Weights of a small image captioner.
Data: trained on photos with spoken descriptions (Open Images, Localized Narratives), 203450 training examples, 5.8 epochs.
Rows from block 3 of the text decoder of a small image captioner, named by matrix and row number. Rows with one number belong to one neuron. Each number is 500 + 50 x the weight over its row's rms, rounded and kept within 0 to 999. All counts start at 0. Numbers have three digits each.
After each neuron's rows are labels from the 100 texts, of 14976, where the neuron reaches its highest value: "fires on" is the input token at the peak. Only what is clearly more common there than usual is listed. The data: photos with spoken descriptions (Open Images, Localized Narratives). In brackets: how many of the 100.
# fc1: MLP up (decoder.blocks.3.mlp.fc1.weight, 1024x256), inputs 0-127
# fc2: MLP down (decoder.blocks.3.mlp.fc2.weight, 256x1024, transposed), outputs 0-127

fc1.149:413459408409578551483512535482531552463526506495486373481486486453477460510440487518517447483475492529536482519495521481443527442446420458537424501501518522556580577537504450477439502577575513487531458554520492508420463502445497536542508444479595559437388567428522487588478539492503497491524522508488494560486532560457469509463473570524504523505419405542547566457494513566559524517421
fc2.149:507449488522446403546570508504423478597598470506472489448571406520581376524542446478596513442518484509527584547403540573506492508429510477492516561459494489458462489459395526469492581553438557470413512444435514451442590583452551491573582480490507495455569447437471449480397445481554525498465544466412572572530502541512489510474504453471559555512581484525539522390505538475452572437452
fires on: "at" (39); "traffic" (15); "street" (12)

fc1.559:448439529494514458485448583310500434496549498553474453476582501413519471595488432501495430456490549468475597530384495440540534462552506495579477535525552472479544501603588465516419541465551550538560516512532483504496454445474419550494518515488522447569496465523563515444463466516510505515463499548403547499442372511534439564552534593452462394519583491477450450485564474502512514426476
fc2.559:461543558592544471434506455600365415547527498431501491478507436511386567512420527399576502483494517562566512599409498565537507453464552428438476465449477560406538466474557583518474477411563471494453480432515486406523454584529521531483531559535542511462536545458487555541529476514571474482449607511497466504505494534549529411489542464510516469569527489454507493573508468507497508507461
fires on: "is" (54); "on" (16); "<end>" (11)

fc1.558:385550533540559505547435551493472401503543424496404471510445431536586493523480514484527526491507557420448520507456598499386515429480528465557507564541524470392452515555503449499488529594528525595547534478449377553428521459462542468437542426481474508462380479506432521554409500525459419483477556568495496427505532477464511513525479471551570434471513499549553558468587462544481490524558
fc2.558:546436368489530617464419403454540583532496495605462488535497545415534429438428533432512484525481386549454445430534465609419471548495539486480420531497591555543514513526543514506535499508458460533485550526543517456467524510492589413553570541488583467524453492463563504520548522555525475496546476442540480481499479578484675475480473537439402416464513461544550489484407435449464490546500
fires on: "can" (8)

fc1.515:401540462495560529540480518383478489550476524519485464523441472487499484446432499527442493561587450503448544497488455514414561461414520349532450434490507563374447507467543455535429512528506509544500522539545527442435412438430523538520541454533492493383467559438485573473537510529540479498549549604443442463490449464581475501538560533538540533441488417543435541466587487584435487380529
fc2.515:447489449543514576469426589551521526533411419555436502540590568532500556490449478420519456491545543553455434467552476540472465670522521470494517391522481577496463531498529459591511460409462478498481533483480422619526523441540571519520587589535464515364453458488563438494463486555475539488403443505463538524534503460593353538490532511510471531509492663508493515543441485467589463533479
fires on: "sky" (27); "trees" (14); "is" (13); "plants" (10)

fc1.517:414513543550499451508432490506475519538540439571398503506491507550547527482521484454470522391543551529492594518557584525457471456468525541434494452478486501571462506502518403530554489548509582412526539521530495434418426545528461462516552541472410528529476627556478510591470606461586497468508485467452458571494466512523460525553513514415410447509466442571507480499498418511538540462416
fc2.517:443431512501429523505468531541583425535452497510471535563429516430578461405467508515491492467481451491490465526497563472502486473532445505484528441512655471501450436545530502482573453443457612544469453638437526458483486416480487489400483567455561528501517499500524518557494465579443562529457466419475529464516489519453622438449476482546473575546633484538565585577549422481416505409536
fires on: "can" (39); "table" (15); "he" (9); "she" (7)

fc1.73:410546481485580444534522562545495527402635438447502452447514513565496482478552528505541409557435510513437501472547524491424509546487497482476465521464577475536448450557531530479461508599503467506511465487558506411466513440473553525530608528518561486491436455427464578530524591495558518498412471490363437470439449526535484463573509548559448557479598436480458509478461514560592554515464
fc2.73:532641467470511543463492474577492501487483555425452513434458534571427472495466493517541444477510499513587522554627492529470505450478486564533521566518490605477449496525540533493518546560458419459532495504472515487575523520549537538498447443566467487498606527481476483590493475555534501497547574522482531447584466490536440512495531462549522479513471524510416382538471543484539470567548
fires on: "." (67); "the" (24)

fc1.655:375430584525486522442523578444522530521542364536526541516551501570560443548477408500504475464471462476488462482434427587455524504405568453531498392424477540502409535548582520517475456604469639537465448493589436486513432395383536505597496483481479471541422524535450601436482572524531494504583411510486523496514520531470532557539427451536503503486515508485523549413434574455475581479431
fc2.655:414490459505530459439375479542446473552486500452469432425456499496525504485525506580608598510385528507537441444427434481552524519617476596568512450581563400421541638491531493488537534501543507495444468583624530485536537556521523527456544471553518460430563511448492491454518466434512439511388559467439409519417585533536457491546396514460550483566491457464546542456439465531545432529452
fires on: "also" (12); "wearing" (11); "right" (9)

fc1.629:518489571558533484485422374415515504584430474485508447531474547462497593492440467491423473397484437466561457506512451540431516583448530517489485494392541563482546508578556534506498427551545522513512570519544540482521480450499483446565519562478461451455441515478505554488376491526498546455520476444564498478484441555606548553491508491544456431445470382443473476491503450485428497518544
fc2.629:426424472499513489522535442366535573620479442562437569571575504447545441582516536477496524453493458625554498497474566510549503466480422496554466544459505556382578510482577472433474524502520499422567519430472456545499531489421521507476514431538496492440562456522539544492479581477515479536450498521455466490440507505544491417400431482516537479479448534580544581493478513457478533474495
fires on: "there" (57); "this" (11)

fc1.643:493499495442570458474477518479550500510501531545535473429573560510563525526541526567467470452564556433497541504520485437482493430453565429468430462510592463514503520495515445521559455492572610491458557542571490500477485483455521536474549484405469498572490436394526485505530412476466548446540476519603589410500534582531523517506539503542555541516391525500524574476425501491490572552544
fc2.643:498534455480406466450499525566514482507592442428442505543492500521501538471434489479535529523479533527523458472453552422536474545551416567451601470567399437494499589420511570551395416472455507469545405491585513472545469476554532546483556516448502549508547515394515516496499504508552517615523462434591493605504443503452562527508528531430492451554569533535522467567503475485561538587540
fires on: "middle" (13); "and" (11); "most" (10)

fc1.731:564486554469501532536523567483402501478536490513422463518485504554440491490435427478481560515531480420440475473509510460505528482446534557446546508500503578490534412531516589447521417482599504463516488536422466531477499536496551483552559450480530521418483416417506545595479471505542447454533533594518439500528510621470537527472555507507487454483355458421587567425443451563596490426444
fc2.731:513466462494529482468516455470522459557468507476618598541595427497520555471445483440507470537539427465433464529440440492443569436481542487560460572459497477497465427565438478551490408474440474421502477528621530549426499499462469452542543465481561459491500460442534516503559458506499474464520502509521527510551498486546422466391461521442565623491543526593443538421504567415478558426425
fires on: "." (59); "a" (20)

fc1.318:428463635457463545579443568432521543481469550531484509549539533580422442554501446509451526457479526542447517451554512594459487456488471536487522476491596591520538530561523535487393482491470491452585608556510446524453575483440516477443503610369440474446481536496489465447506579442549574539474411560575517508488445506521465568539448471498483508440409483504549522535575512518581464512452
fc2.318:482562512444594462507495563456480548475463501525446545506462561417493505458399483468456496479549414517484537459572601579520443506529553515556504495532492564504526502451572628521490397495484500473556435663526507522505582503523444425569553527516367498491558507505503489484543552532596507486481570457461416620524534533443460536564449529403507463477529565434535477558459446427472472474559
fires on: "it" (50); "picture" (32)

fc1.297:378387527484503413510423500466510467447628553535473490565495485525507466556491421531530553514496366569504517506341508507426533514504579480525479509517517462486455529535616497511509424467447592432441535555561388504498457462596533497615536536479547474502441527509557569446445479456529490520434497522544507488551426478565474495529480538512571437472507478459535489537495484564601469480494
fc2.297:485548504497556614514505542495560410490453536481465422502460493444547425461587513597579518570488458424481466396452459524443486546526613460556479508454474406567568512526478480524503500466483547476468490465529520526509538491507525436541492563514509480467508436433452405485552562428462565449494603515536570445419444590550409568488611487464404586440525453510585429459442538560476526510460
fires on: "is" (60); "are" (29); "and" (8)

fc1.586:496413424456467494485543466542553519586530465527492437607526492538479583554494512492387526506544505531492594539496559543510496488474555511518437617447565530503543541535496532499483493489569561510560556504532508506463514544483435455493587483547459462484413490455492558504536557421533512446519486443459559484499469543526480506464480511461520461456435502570444512501451397493479542498477
fc2.586:480478487501442471463448433449489553567417439489529623548501560424495470514428551517412534496412458602535421516402500575471482479525459509509556484452521465441534500506556519517450499441447573467528517447587490555605548403488466520421638584549494579480527574488587514502426610528564469571452466530526479556450572542541503466493490518527496527473550500494538632552433518475508574536608
fires on: "there" (93)

fc1.326:541406546476511475559473527455494532479498453613510415427568432506505518516453467494428456450545558486498552482504577408492551445438486448471479505585538484523569547531465521559481480531603478423532500507572472535484491462456434514525549510430387528433504495532539593589451586428560451435495375478562473408406525564507489533440498537484450427486534518502609584517466465481465498452471
fc2.326:478552463406574534423523425434442461483461477474471483534461479544503476589369476534571418555434487483500475398520448559482481565535518455520493528527545543535465609623499530470401507483477531459489513447555519615475491450548555483494547424511461465472407452537464428553510563570508601460507537448484506548542406599425522541528445492431464521561485512431525499453491542462563457492520
fires on: "," (38); "in" (34); "see" (10)

fc1.575:483516522430494500458546486433480535525532487527537453512548492557554545471523472508514556469522486508524471530526455494495483387471584525542590454498572561478522471549595509456613458524521533473527499505454531434546550467482542466537494548470513509523507475461511448558480448556434466479529499490530540444459426464633468566586469610512540500392481360426452462471478451616510459556538
fc2.575:493480455536552538525527474489451494490510501444400517504509467450441602416392492443575416576516498522581524538500585484496467493553460493467475516459435440524574469577534458542474516466446591447448556555554490602487498520542549507482476481469502528485400604557514592489514514508477552525482621460604492542485565536503434434453532483572427505517466542502500482608560577387445388432452
fires on: "sky" (35); "they" (10); "<end>" (10); "giving" (9)

fc1.348:440433462478539556515517511482433543315495480584482435432425415518576577577472445514472494485518479477528562484492506582539499522474560431515418574439476520607477598430548463502459440540460493599539615484536426545352453463474592532557510572471467530573410508439443552436453568446510534486472567476497509550459476482480447522525407426544486551446489491524440593519545463452513457476494
fc2.348:472428507418517516463531507452565531598526613555529577506589588401489592421533506545451540435468515521546543475501499517422508595571464568557442491488512452511475395571485505576459502504530496407412445584524459447547573527532461476479500588467480518403467558521486413559480493472525538498490585566502544484439505510564497553501499526432577490454581424538501501408545480462480560431494
fires on: "can" (54); "in" (14); "image" (12)

fc1.732:507420521471536488505488561433429515471611561459444477458484443584533404397406448552485506539468384493471467481569496516455536424432413420458411421575497473524485445476576475461476470389554495439498503522522500412502546512504554527531501559524563448496504547522505555577491532445525495550545541527491525438510461502573513514569512580388509572478535426449469500525485491423512620535510
fc2.732:571524418528541544519515531473511443467427463545484512491452559421493518515570572532452510455599587477594516484630460465488480557495486573525563497457526535520561562504469479645424573539393541484465528488515522538484473389464542470516504517485434532509368399475514499535480537574451381434472477507560422531558533425516515522483449482542497431607451488496603555460498459487483401486472
fires on: "." (58); "," (12)

fc1.236:503550521488430530500429545464539451566620472545555462571516510471562445497466533474462617513570578477486466509461423464437552574461536450518569433494566538428551530548476415390522495478516629520529510471484534476451526469498527448490457394470501466464400457472539494439537444513508393547455578579416522491522464494492497626545474384468532472494544413598567525435458457537509528466449
fc2.236:515381458566488411513481461452447532543470588470469437598548449627454478495447545493468549490425515476530557471450588544476540520518485550571475496572470493415478520433549549484413549498553443547518574471478479471530491484417422496583532526457517474459489663455473508468529542501463486513513469503542513462494470510590448471552523569363465473488520547535498522516550557585459551428523
fires on: "sky" (34); "man" (15)

fc1.386:364518473534474485560495489510436439523495447589517504438485493459494473462446500515558528517599491582559500486525452501502481508485519457457521528415545601469477600480566478417537542542493477538568508513503428416476582501503594538518554430402550549426546519515500418526493562463541447465502515570510507417383507490576521503500427581524493484458468465513454536483418472456527401416473
fc2.386:485553481580480480540520556490549397538550551528468447484533427544602415478646473485571468455549533429536543450478594537466443496532432547486504587490499569621474568423504522566483499510554530556466536485564471508458457540507509452442511505451463611410503492489485490397421450477526574430485461508450466486519548501540455543489472565508412505520499472601518458585493519449450476456563
fires on: "also" (32); "of" (27); "and" (16)

fc1.110:472484475390518467516519449510534508493466514567477373554544536466577570460544558571418494554436515463597531426557566531465558465529541483523439633514531547459481515568506417468478527507566527436617501556544453474439549489540576439514494567511477491527450533460417541453554493471472510507481503481517441493455483501571518617516499561441506459463555408479492544451456456499609507522538
fc2.110:501483510624461536458436486453457484433553440441450537564408485558493494505497448489436578523414478505537575560499478495426449502558526503509479308441537472509422522532574461473516465415590566475506500478484498470563437390552429520530462547531519570580570562539469560421503495634508491508438532491454456501503648444483557478494479514476444474552517499556528405460449479499442619509473
fires on: "there" (59); "some" (8)

fc1.365:465488491480525492484471538470501476480515473515558469513608517391557478464600447475588570538563506512551508523507423522510392427494474429485524526368507478522476522509473530469517524520511537488549567499504446459410532425513542440604511536512480505443539553497489533467479493527502413401479592551441457449556468517494524561522519438554480463437434453558511512479605558520433513461485
fc2.365:481561432499467537466508437454541522505458472429498457523460473505542533489523530625474452453584521550523422479543614422470503529444404570542479433485501451568629495589473483475499549470478426561479450512556460455526436490539348530431566451544468533467549526527537528641458579617433476446509458552500422527455563471454513510510559467524477594560443536487550412445561503543502491513508
fires on: "is" (13)

fc1.109:410549471504488533478393499514521506492463465589515469491456437536502516520407416566486462623507459504406502486399442461503449481454495537464554425456521513464563483620541412447488505557520469540475496501492439457369499479360484520480545484449445510581460537467483496510534480480585540552580442572477669535414488490436512463552535487458477458446507453442488574454542486554501484487478
fc2.109:555522583433530524560467458461552433533513532396463487523519405511467435545512606460530392519513452412446471587409466476507547449438478550488481447481558503476539543546506484581594536470520517551470506545500508471353500407436558440555522533434521517541467511547598509423552543490478520455509507560487448486481505453484507453488607517542474434538503452599525454547423556419591434531445
fires on: "also" (40); "with" (17); "sky" (14)

fc1.497:458465500490502500505526577408473515534496344581531507501529466454492458539529374441474537405488468490544604427518445556438454560466545508556472562454506496486533484619498495421548551510398528477508537413452588530461511508401538502550474484482431492455462456503532565474529514530516468438529443561552561437510475487568526565577484456443484483437525464470443606503470483534383492410446
fc2.497:583569455427456551465532510494409490500523516391478527590455464548467471479509600523487505502466495560539428458452508545480479516496522511555479476579554485405549510439478485471397556575563434529487482525581492478592560496446416464536475515568516545397488521537561523404460483529518478493543551505564444526502509503481531492549402440454488549424596511513451516442489489503508404590494
fires on: "smiling" (19); "specs" (8); "sky" (8); "bit" (8)

fc1.273:529482536409554470468472541472497508525516485569372465456539547590472498526494463555525439515478504489509512443521500579443498517395495490413641529578541541445468556556531566525503451515552504463556455581457504509594538417470558490593632556485484429496528436518511550531527487415529439475466509443509449467541455515621476503531513504454635458511468544441428472477502465497557518500447
fc2.273:502499517469494570378574592553485452587445513458493567538500512443567499519380527491645487513526455459426489412641538574395510414470449501517594466506467513570550504568472525491548469518483505490527458560572549568469595559534455426495485552556486466584454528521540472583578447532532489363449608457553482522497528488511438567478458499464533604560454444509542507593438513465426474488540
fires on: "." (100)

fc1.359:478565413495549512573491512551506490496517457540423433499445429429491501483471553397458458466527431433531517475528465580363558376475533506504542510521460435476562481459505463593505509523500502484530486538534491519476526421425495515426550479444479518473424600495440588552534498524551403448526547563470495445370524615539524571460487546459512501477483508481526600601496479512413481491521
fc2.359:527520546493507657468547451466531406515520461487500557573412602515535511566419478497478497560428491493416423505522455510512448533586467508530522514479425535425573565466467557449609456545452484463518495511538485481590460488543457493532428476597479503516497467554461509422466510477443421525590362419551520654443511512495503561484411491471452446523458481502522481495479440479447531556506
fires on: "," (33); "bottom" (18); "of" (14); "." (12)

fc1.762:532522468530583478531370581529550461517507500513512485484491494505590496471403484451520446469516451503477466540497336544513558591425503527413444536527471583459535483590523445511541502509505516537503543459564516537519463408499537556443527373537586456552481468486440497549587543514456452505561496480434509492470416520520520582435495452481535543355612462448537590459550522540523422505430
fc2.762:473390457477567451571561528493448420431465531561512450444543504523447461531490522456507482550447550501475542432396561569403549479517494466452507449457467524483462459461543493438476541503502482546512547589445504484501513427602521520537521633474556496458483533431462459538520446530509427464513583562405500555445421486525458451568475515515548486494536465525560497455521416557574432520470
fires on: "can" (16); "with" (14); "front" (12); "," (8)

fc1.250:421500492402514451525510457562540506431509522467509369512424520529454542539415565537503444366560495459473462498506446503491540515509548480401465590532533595465534515432550479562507463472506478431596585489512508482512493538488495486541635533528416464412490439453432594452414518479565520492492424411510447467466522535473528483482545596543476512518515492516533532455532423551513535484539
fc2.250:546457429483488490384437504480440450548402502469428582518478584488433578518483539494501571565445455578508503428586584524424484397556518524466562488459511529522470455566547467505573435432486467430531486480507522507550618545546551475415601524578416633476487644513472526525447649514508502462462570500474465583401484493526548568441448483475489531521496523504428556519344478485551576522524
fires on: "there" (69); "." (24)

fc1.182:482429555450586514446485460545451464470520545546501430437652407536512474530450443553489611515506552490545518431467511494558530354436471418544507549523474478468587552481521431500572476440547465518506639551448484455452502608434491532541471459552486492492519517416494477515513546419494476484559575615555465540531437571527550605487511545471544517526453438510520607510484477509442505546444
fc2.182:453575599483538548483504431587476515511424509443424488497464443476502560527506496444488477482429470512586568489476563480466468490418580471496512484413488467538536474540594476487451511565490557387538542474452492456487513577513488505537453479449448467516473472621396505471542488494477476484537413467505531476548503496538430496549590416498413565567529538501504451487561562519540454500517
fires on: "," (61); "car" (7)

fc1.174:375524516473521461482548438477487490538533461511550461523491521550532456534536543537408511414488536572507446520497512468549535454513563480477435528435517618481551610543536402478518431442607565472527555538537521512452493497514505509451543534469500500469526488432502503524574584425450540498415378461522526472403532543459481551523563545482484522420511380560456549466424460538461525527503
fc2.174:478537499515504453493394471507495486514515475493453523535512540451395501531498468534438433493489540529523511512569441525521518484517452454472544466494424462505530541469482539583329475486455528497527545494534515533559509439521482485417596534534511573504550560482543524544385536534536499528502525489536513501449550472479497456429488447460601399520515557446442483515490540454595501488486
fires on: "there" (60); "he" (18)

fc1.594:434470464515593440565423521567549392430482440529516517458433437472452429511445521493463481404466426468622502493462512481499527491472515479522497479555496559473528512459587418441489459470534527460499426556531493444544441554483585530527453521462508487528537507462556532469436621452514539551453461574500476454556525504503467455525523593469496453463493479477551554596506515418544394428465
fc2.594:488489479462541432486555511559528469495453463517531495505541644555521525467576470430465472488485604466501522496523413428564492628520599543499534567562456485577480505497533602438560478538501521549414440490524508498496501559521473535512510443506517484413408519372516505590467539556423509521553441594458582441593517487496550589518539551466534466466418543482433458485492420505488491454469
fires on: "," (39); "." (24); "trees" (11)

fc1.510:458436604519494557599381518433527498535505522542525564481510481477470535590546537584477431581554387522495510458582475495487522498496496544413519443475545498493462523533545508561397437527520581529512569549513485464500527522413599439513509563409575454505546472558566471531381590449510476587539523502443542511500454485475409483487524515534519464534490429500466544440436435463545490507466
fc2.510:530580422481555514488498437539525488518580466558496578589497533517483533485518503479486481398607504580463427468465475464469441515471431494541495532509501524486433492397472570488557463563471524471504498498516526525513511564490588524482522423550496442463470583443521486518563500493417481507542559486481474487548499507463480410558478497564509522463498421422455494498584503438586479513568
fires on: "group" (82)

fc1.120:477554647402509487564427545462505555562492442534542520473456439393579512606619537539466428417504439486460555494483452564450474527430585442509527511538499503444550562487479466462364490505469529454555556453490528468536620416431539552465493472454495490583445488500547475475475569465459469513539513524455467443448504509553456531452467494611421506450507513524471532513369431548473521475520
fc2.120:600533552465505553454464493584461504484554560389495516592495581565418580534508449508461526492516520568595483533492419562432438551511457498435549507461486553586487499468482531547508438497476484467391433561461558419499444548608605513497431447564461496485526515423605557513448456546504454473611424487548520478505466446511495458488476478444471520489498599368527435481480483509494540510509
fires on: "group" (77); "view" (19)

fc1.719:455483396504506414549459531509536487527611452491372482495503510415529484610519460530446451477543442494421470473430606447536554531458467488391506455464464550540490541518537418446540560503477508451453434535500466520586508413456477516377516508497535521487432532542578589488537523496555544578510417472481532423456473567443572469471548539447583482445530557406549463461434466546486517510454
fc2.719:608462578533518444549489549587519519497369495516544434455359477530438533515514538496499537525490489431561515477499533453508528541490510563573503375523476505496407561433456477471488466462566528505503474511496432515538505554422430566449435461477414513461500513515508444589543547462513525451550517449484413533444527522530396594479440488515560548499523526553506484553516480501490406533495
fires on: "." (27); "standing" (20); "a" (10); "object" (8)

fc1.460:416537551385519530516511521465431511520518463451484508549519433427498443568620500580468535436488455482447530453508659518493540507504507411399592548535559479568477483520532392442439457490479406411479526450545526516468664452485482507476593587452549564368467531490605535531547448452549401501576466564513513489443529514544429549505434463504519495469545509465468579602509428497533566499490
fc2.460:567578464523497571443527607588522472450519600506529552470430480475437469582531582471534368443573508440414518559518527483520462600459525535478499479566518531481529486515459475602487554510593530530492509522478523514429469509536578428430486452585502481479502535518452432528433453461507580450499505470467544482527543521521455518435558486490521519560549518504496380495446466446554530486544
fires on: "group" (19); "some" (18); "side" (13); "of" (11)

fc1.667:477471420399547537507360492447549492528607467576507511372580500445569566584555534559527520538547534486447521490455517455533476487419448395459472554586437515527451443482512458470489383506556462441518453567620413492482505538430553553523563424489528623532414478494442485530509518425521469499545570528497511447468487474455459491525472465525558478494499498497477614507452453509459467536432
fc2.667:538526434521500458507380451510554508473543455451576498513477542419484580536623496487471464573491494514478537550537476567554520463588503507472496466462384542492548459476480497515555521517499480539498464369581503463450456525437599428393452509516463598471511450444457458531481523526549522548598524456416501512435517539489551554565439403505508469490475421430493503604447516541513383579563
fires on: "group" (29); "side" (11); "area" (8); "middle" (8)

fc1.683:466468543423563423518442553483483545531540401434509443558476540557517508455545504493527455380546389499512461521471489523523470418523526478444448592459470455498510531549538537434472485552565571452494603449512413487541505465471465495499615390496499437529483548594513598459553541472523537449416403392506467468508440573609474476459514524532525542429540469530519478629458471530470573529559
fc2.683:555497451522528525471441432472479473495619512460532491386517494466507539616504503530440507578458484551515568521511440489521597449593552552514483469465531457504540484523490569558489458514502529454456509549566526573604461469450506401449547444546440497532513578505507465507555557479548578493482478445579421543489595518417555431491522403500510584514519506449475491450501650476510481529454
fires on: "there" (30); "attached" (19); "seems" (8); "near" (7)

fc1.13:423450529480487533463491481453496525496488471525470466516483479527487610556567475421493520466432520468567523521481477591490446510463540490537493411576591457472559422557562506497442451601501537432515454501555449521582500437463503575491548502487539517507431486497569618432422466455437436495457392452488513450485456512591488502505395560480566481491452555571524595521459323470471494532485
fc2.13:538461433462490440503534499578549392568426497476517573514494485529488392496477455640536401467505443473514525515553510420583470517432432513562581470496497433425426534540488483465531649417439493502503545478506584459512529558556526422480559491467526536492539438523410511522559456480514422463546645547537457548468611449507439553588557406593496512526524432391526457404565609550528601501499
fires on: "can" (78)

fc1.248:524342520499491517497417389514543497494558535554392502562483531572549567527549400546482536476571455528538510525444452521453457424524475436514485504493549505438456503505597539475398485540573533439536514429592514452521400453451486546560587498492453413580502461508531493518442601436513533511527462506495548535505418552532526469490538396451507490500504400547484518439576553557511500530482
fc2.248:483497503554513593473431394468541525533417521540580525487479515559514384417521414502546503505459425551607496554515523470499512475537556577561463511484527421477429475554526480566605518527596574524545480462463492558551532410449558479571503476584517506599461586513514589510473576557467544569391542454474466474492604508493545301452429457512550531506566491582498488486423406512591549494510
fires on: "there" (52); "shirt" (12)

fc1.748:476477618424543511525456578433520589526540382648447403428582538493536481482508461460442487475425415498528500463402499558625496548493530535431459548548571503518614594513439537539495516589577430427591525530558490544472564486462481461515517470467447492570460491521501588467541551417565505525511512464545548547496463480549492453520508565440417487493497479574512545610514518546539554502489
fc2.748:437497528456567536394492458523504482471509473350463499471554570493532508503581435418654490537505584581563444492467553491486467493507489522436550535475502504544473472471547514512444454455507476491451398489442501463458534444616598510597529548543563510514552387488519448489482429534552531444489557468519516546591509506441538435545452486500453460482628454555467505484532496500445449499448
fires on: "can" (78); "person" (10)

fc1.539:496513531480548557508542443521411480510613506526441537463614533582538574527520452367492567563513435477462501437494514554433541326523486414501439567476527538473443438434523490453531437448496550486555525474450429459313545499442568544564502534502515451464471500392533483474535531484566413439556576563561468521502490536501473430513537528514483461469464443561602535479552529527596468523438
fc2.539:527557417513463603415511494557604560502477513495467510543523454503539631460537521596463515438630562440496430511393476483442479480534525555402534505455452573572481443526468510499423424542451584567510455515470501520527516530500507468485531570462473488463504401452514451561544456449443451497493529466512572570522504461478442568440499448402478559503400605474550533433537566549510497495511
fires on: "," (22); "can" (16); "." (13)

fc1.531:483526396491473576495481444435522499447559452503415477444518583530473585547636425413498547472451536529499498526488605557444500451486536446550444469497624588500474570489505424540417456450546494440525458550459515452524473508476499444480531453496547538445514518435467532436472640504534635543432451477487426537539483533457411562495447495582501443514436482497538505500437453562486517545450
fc2.531:567516533535486457510480599535548433523518577491614575627536421486535495536534575508525532440509513453462498481540441545466538426508463442474504499470501444481494470463453585635523453514499566589534506471546505522504506544429506537459474484491403499519491541523451384517445486539502460590542575497478518430556469506480466545564554505470425502469581519499550451485584497410421424483571
fires on: "at" (24); "in" (20); "shirt" (11); "standing" (7)

fc1.52:493495457485430448569552484483547442475587472557509408427566361460509541530511568432523535438518454527528562430550476551419452513552529420454485520502519594555451556471433478529420495489513444478460516438505533578491487506465466545490564597502462481503517459439565479561495535468502457533487448438480472490523495461471516560457517530478552515518433489525527515554544481626444520477529
fc2.52:481485489473530417551514533538491586528472514524444510570525455610490565549509374542444441560417484534480417511490440551591439494530481544399511538527593571552495519468510577485486509596520518421462484544432521520440452442611521500490513457480407451437479519574460503479457448591518496553573503526599604547486439419419491516548456418497527442393575536513485443580493418553592457546576
fires on: "can" (22); "<end>" (14); "," (9)

fc1.104:509476590415483489503573469439485541440481492528523503488527447535477380464442465470549425436513457504531458420527452551556464455450573498437578505512445526565464443433485493539480506501515580498596560504471498516493469509471613540508524508509491429525501580541482508440506539460567454539457437468513549534476407534533443495524459484575486416556388437545485419576543467607554454570472
fc2.104:444599542477506541520540474527465434552561500479432463663480444523513478403500497457496497433559497489491646504556559505432632570482511495443592459599491570503533569522464424432452509481503521473503501426411488459472500527518520556476448480489486438435420508529486559513519467464479500580423572533482523514575535430529451496545506410471494503505508520555495493545483455464479510486558
fires on: "is" (42); "and" (9); "like" (8); "river" (8)

fc1.164:490476471383557489525465490505501546514439441556529491473479543549561513513493472531525532479564356521541469459494521491575450482381477446427522457460519603543478407491488475501365472519473555521526490486593517493471553514465543491501664469463462530508549466485407558537507447520529453397552515519499471522508469517536548514529506486526516533432505517388545503525516534472519551437491
fc2.164:551516536460485523483409505417491360461528548546493621494421493469471561407508509482511515481553496468476502464519543493539454463506512540490495499491443461485448483522485514521574543480458458600552422547455447470495446485572565457644462542437496403405400511565452485579491525429512507510543553573552483466515440518490486583457493446512451408473433551511457504620534491521510505511519
fires on: "middle" (36); "side" (11); "and" (9); "center" (8)

fc1.66:434579553490579424552511536402475550430558548497502517469522387599523474527473408475546540502473502506506452505513334509492465505445461535552519534506554500468486534545515416482518538465567591454525554392435396453485471537520523551612525453437473562435469478541458516540492451478544533425509454571539633478461484518487556544607485511547519462484491486488501513566534518450523463511524
fc2.66:497452514460575526491432492582504534494390474453474464675362521436459503521436434471522419510488587536459487527496573496583438472514476463471566383508466496529497539516505601485465514567497463508565581540530455441544507516463453437490527506453487603464531532432533502528533561591473422488560553550561520485519431430604510415488499622464469472436464437512474473565426490594481516505540
fires on: "also" (53); "back" (11)

fc1.439:440527461402520465566415490467529525516539421564475440480566544554510525587487499508517437584577494522480549458493476410502450500446488451434568579526643474517495516564531490508563444512534540529504514634473473490450495500418525429496529484382463519507498537462481485524588474491491448540495504578496541534390514490497457453497511409515566630459533430500548556559545470539533466489568
fc2.439:525452580537455555573455460550563486486514550534553539539567539501431550606549485483486491421488485443525474524401394511477425491568513463422605529577458475478490486515568424419476551563559540558427535468520542498467506451450428371564600448583578529559395515528547596482447448458476464511531469439533528425484552481450578494542455532507446372519496539517506518511538468501460532431550
fires on: "group" (82)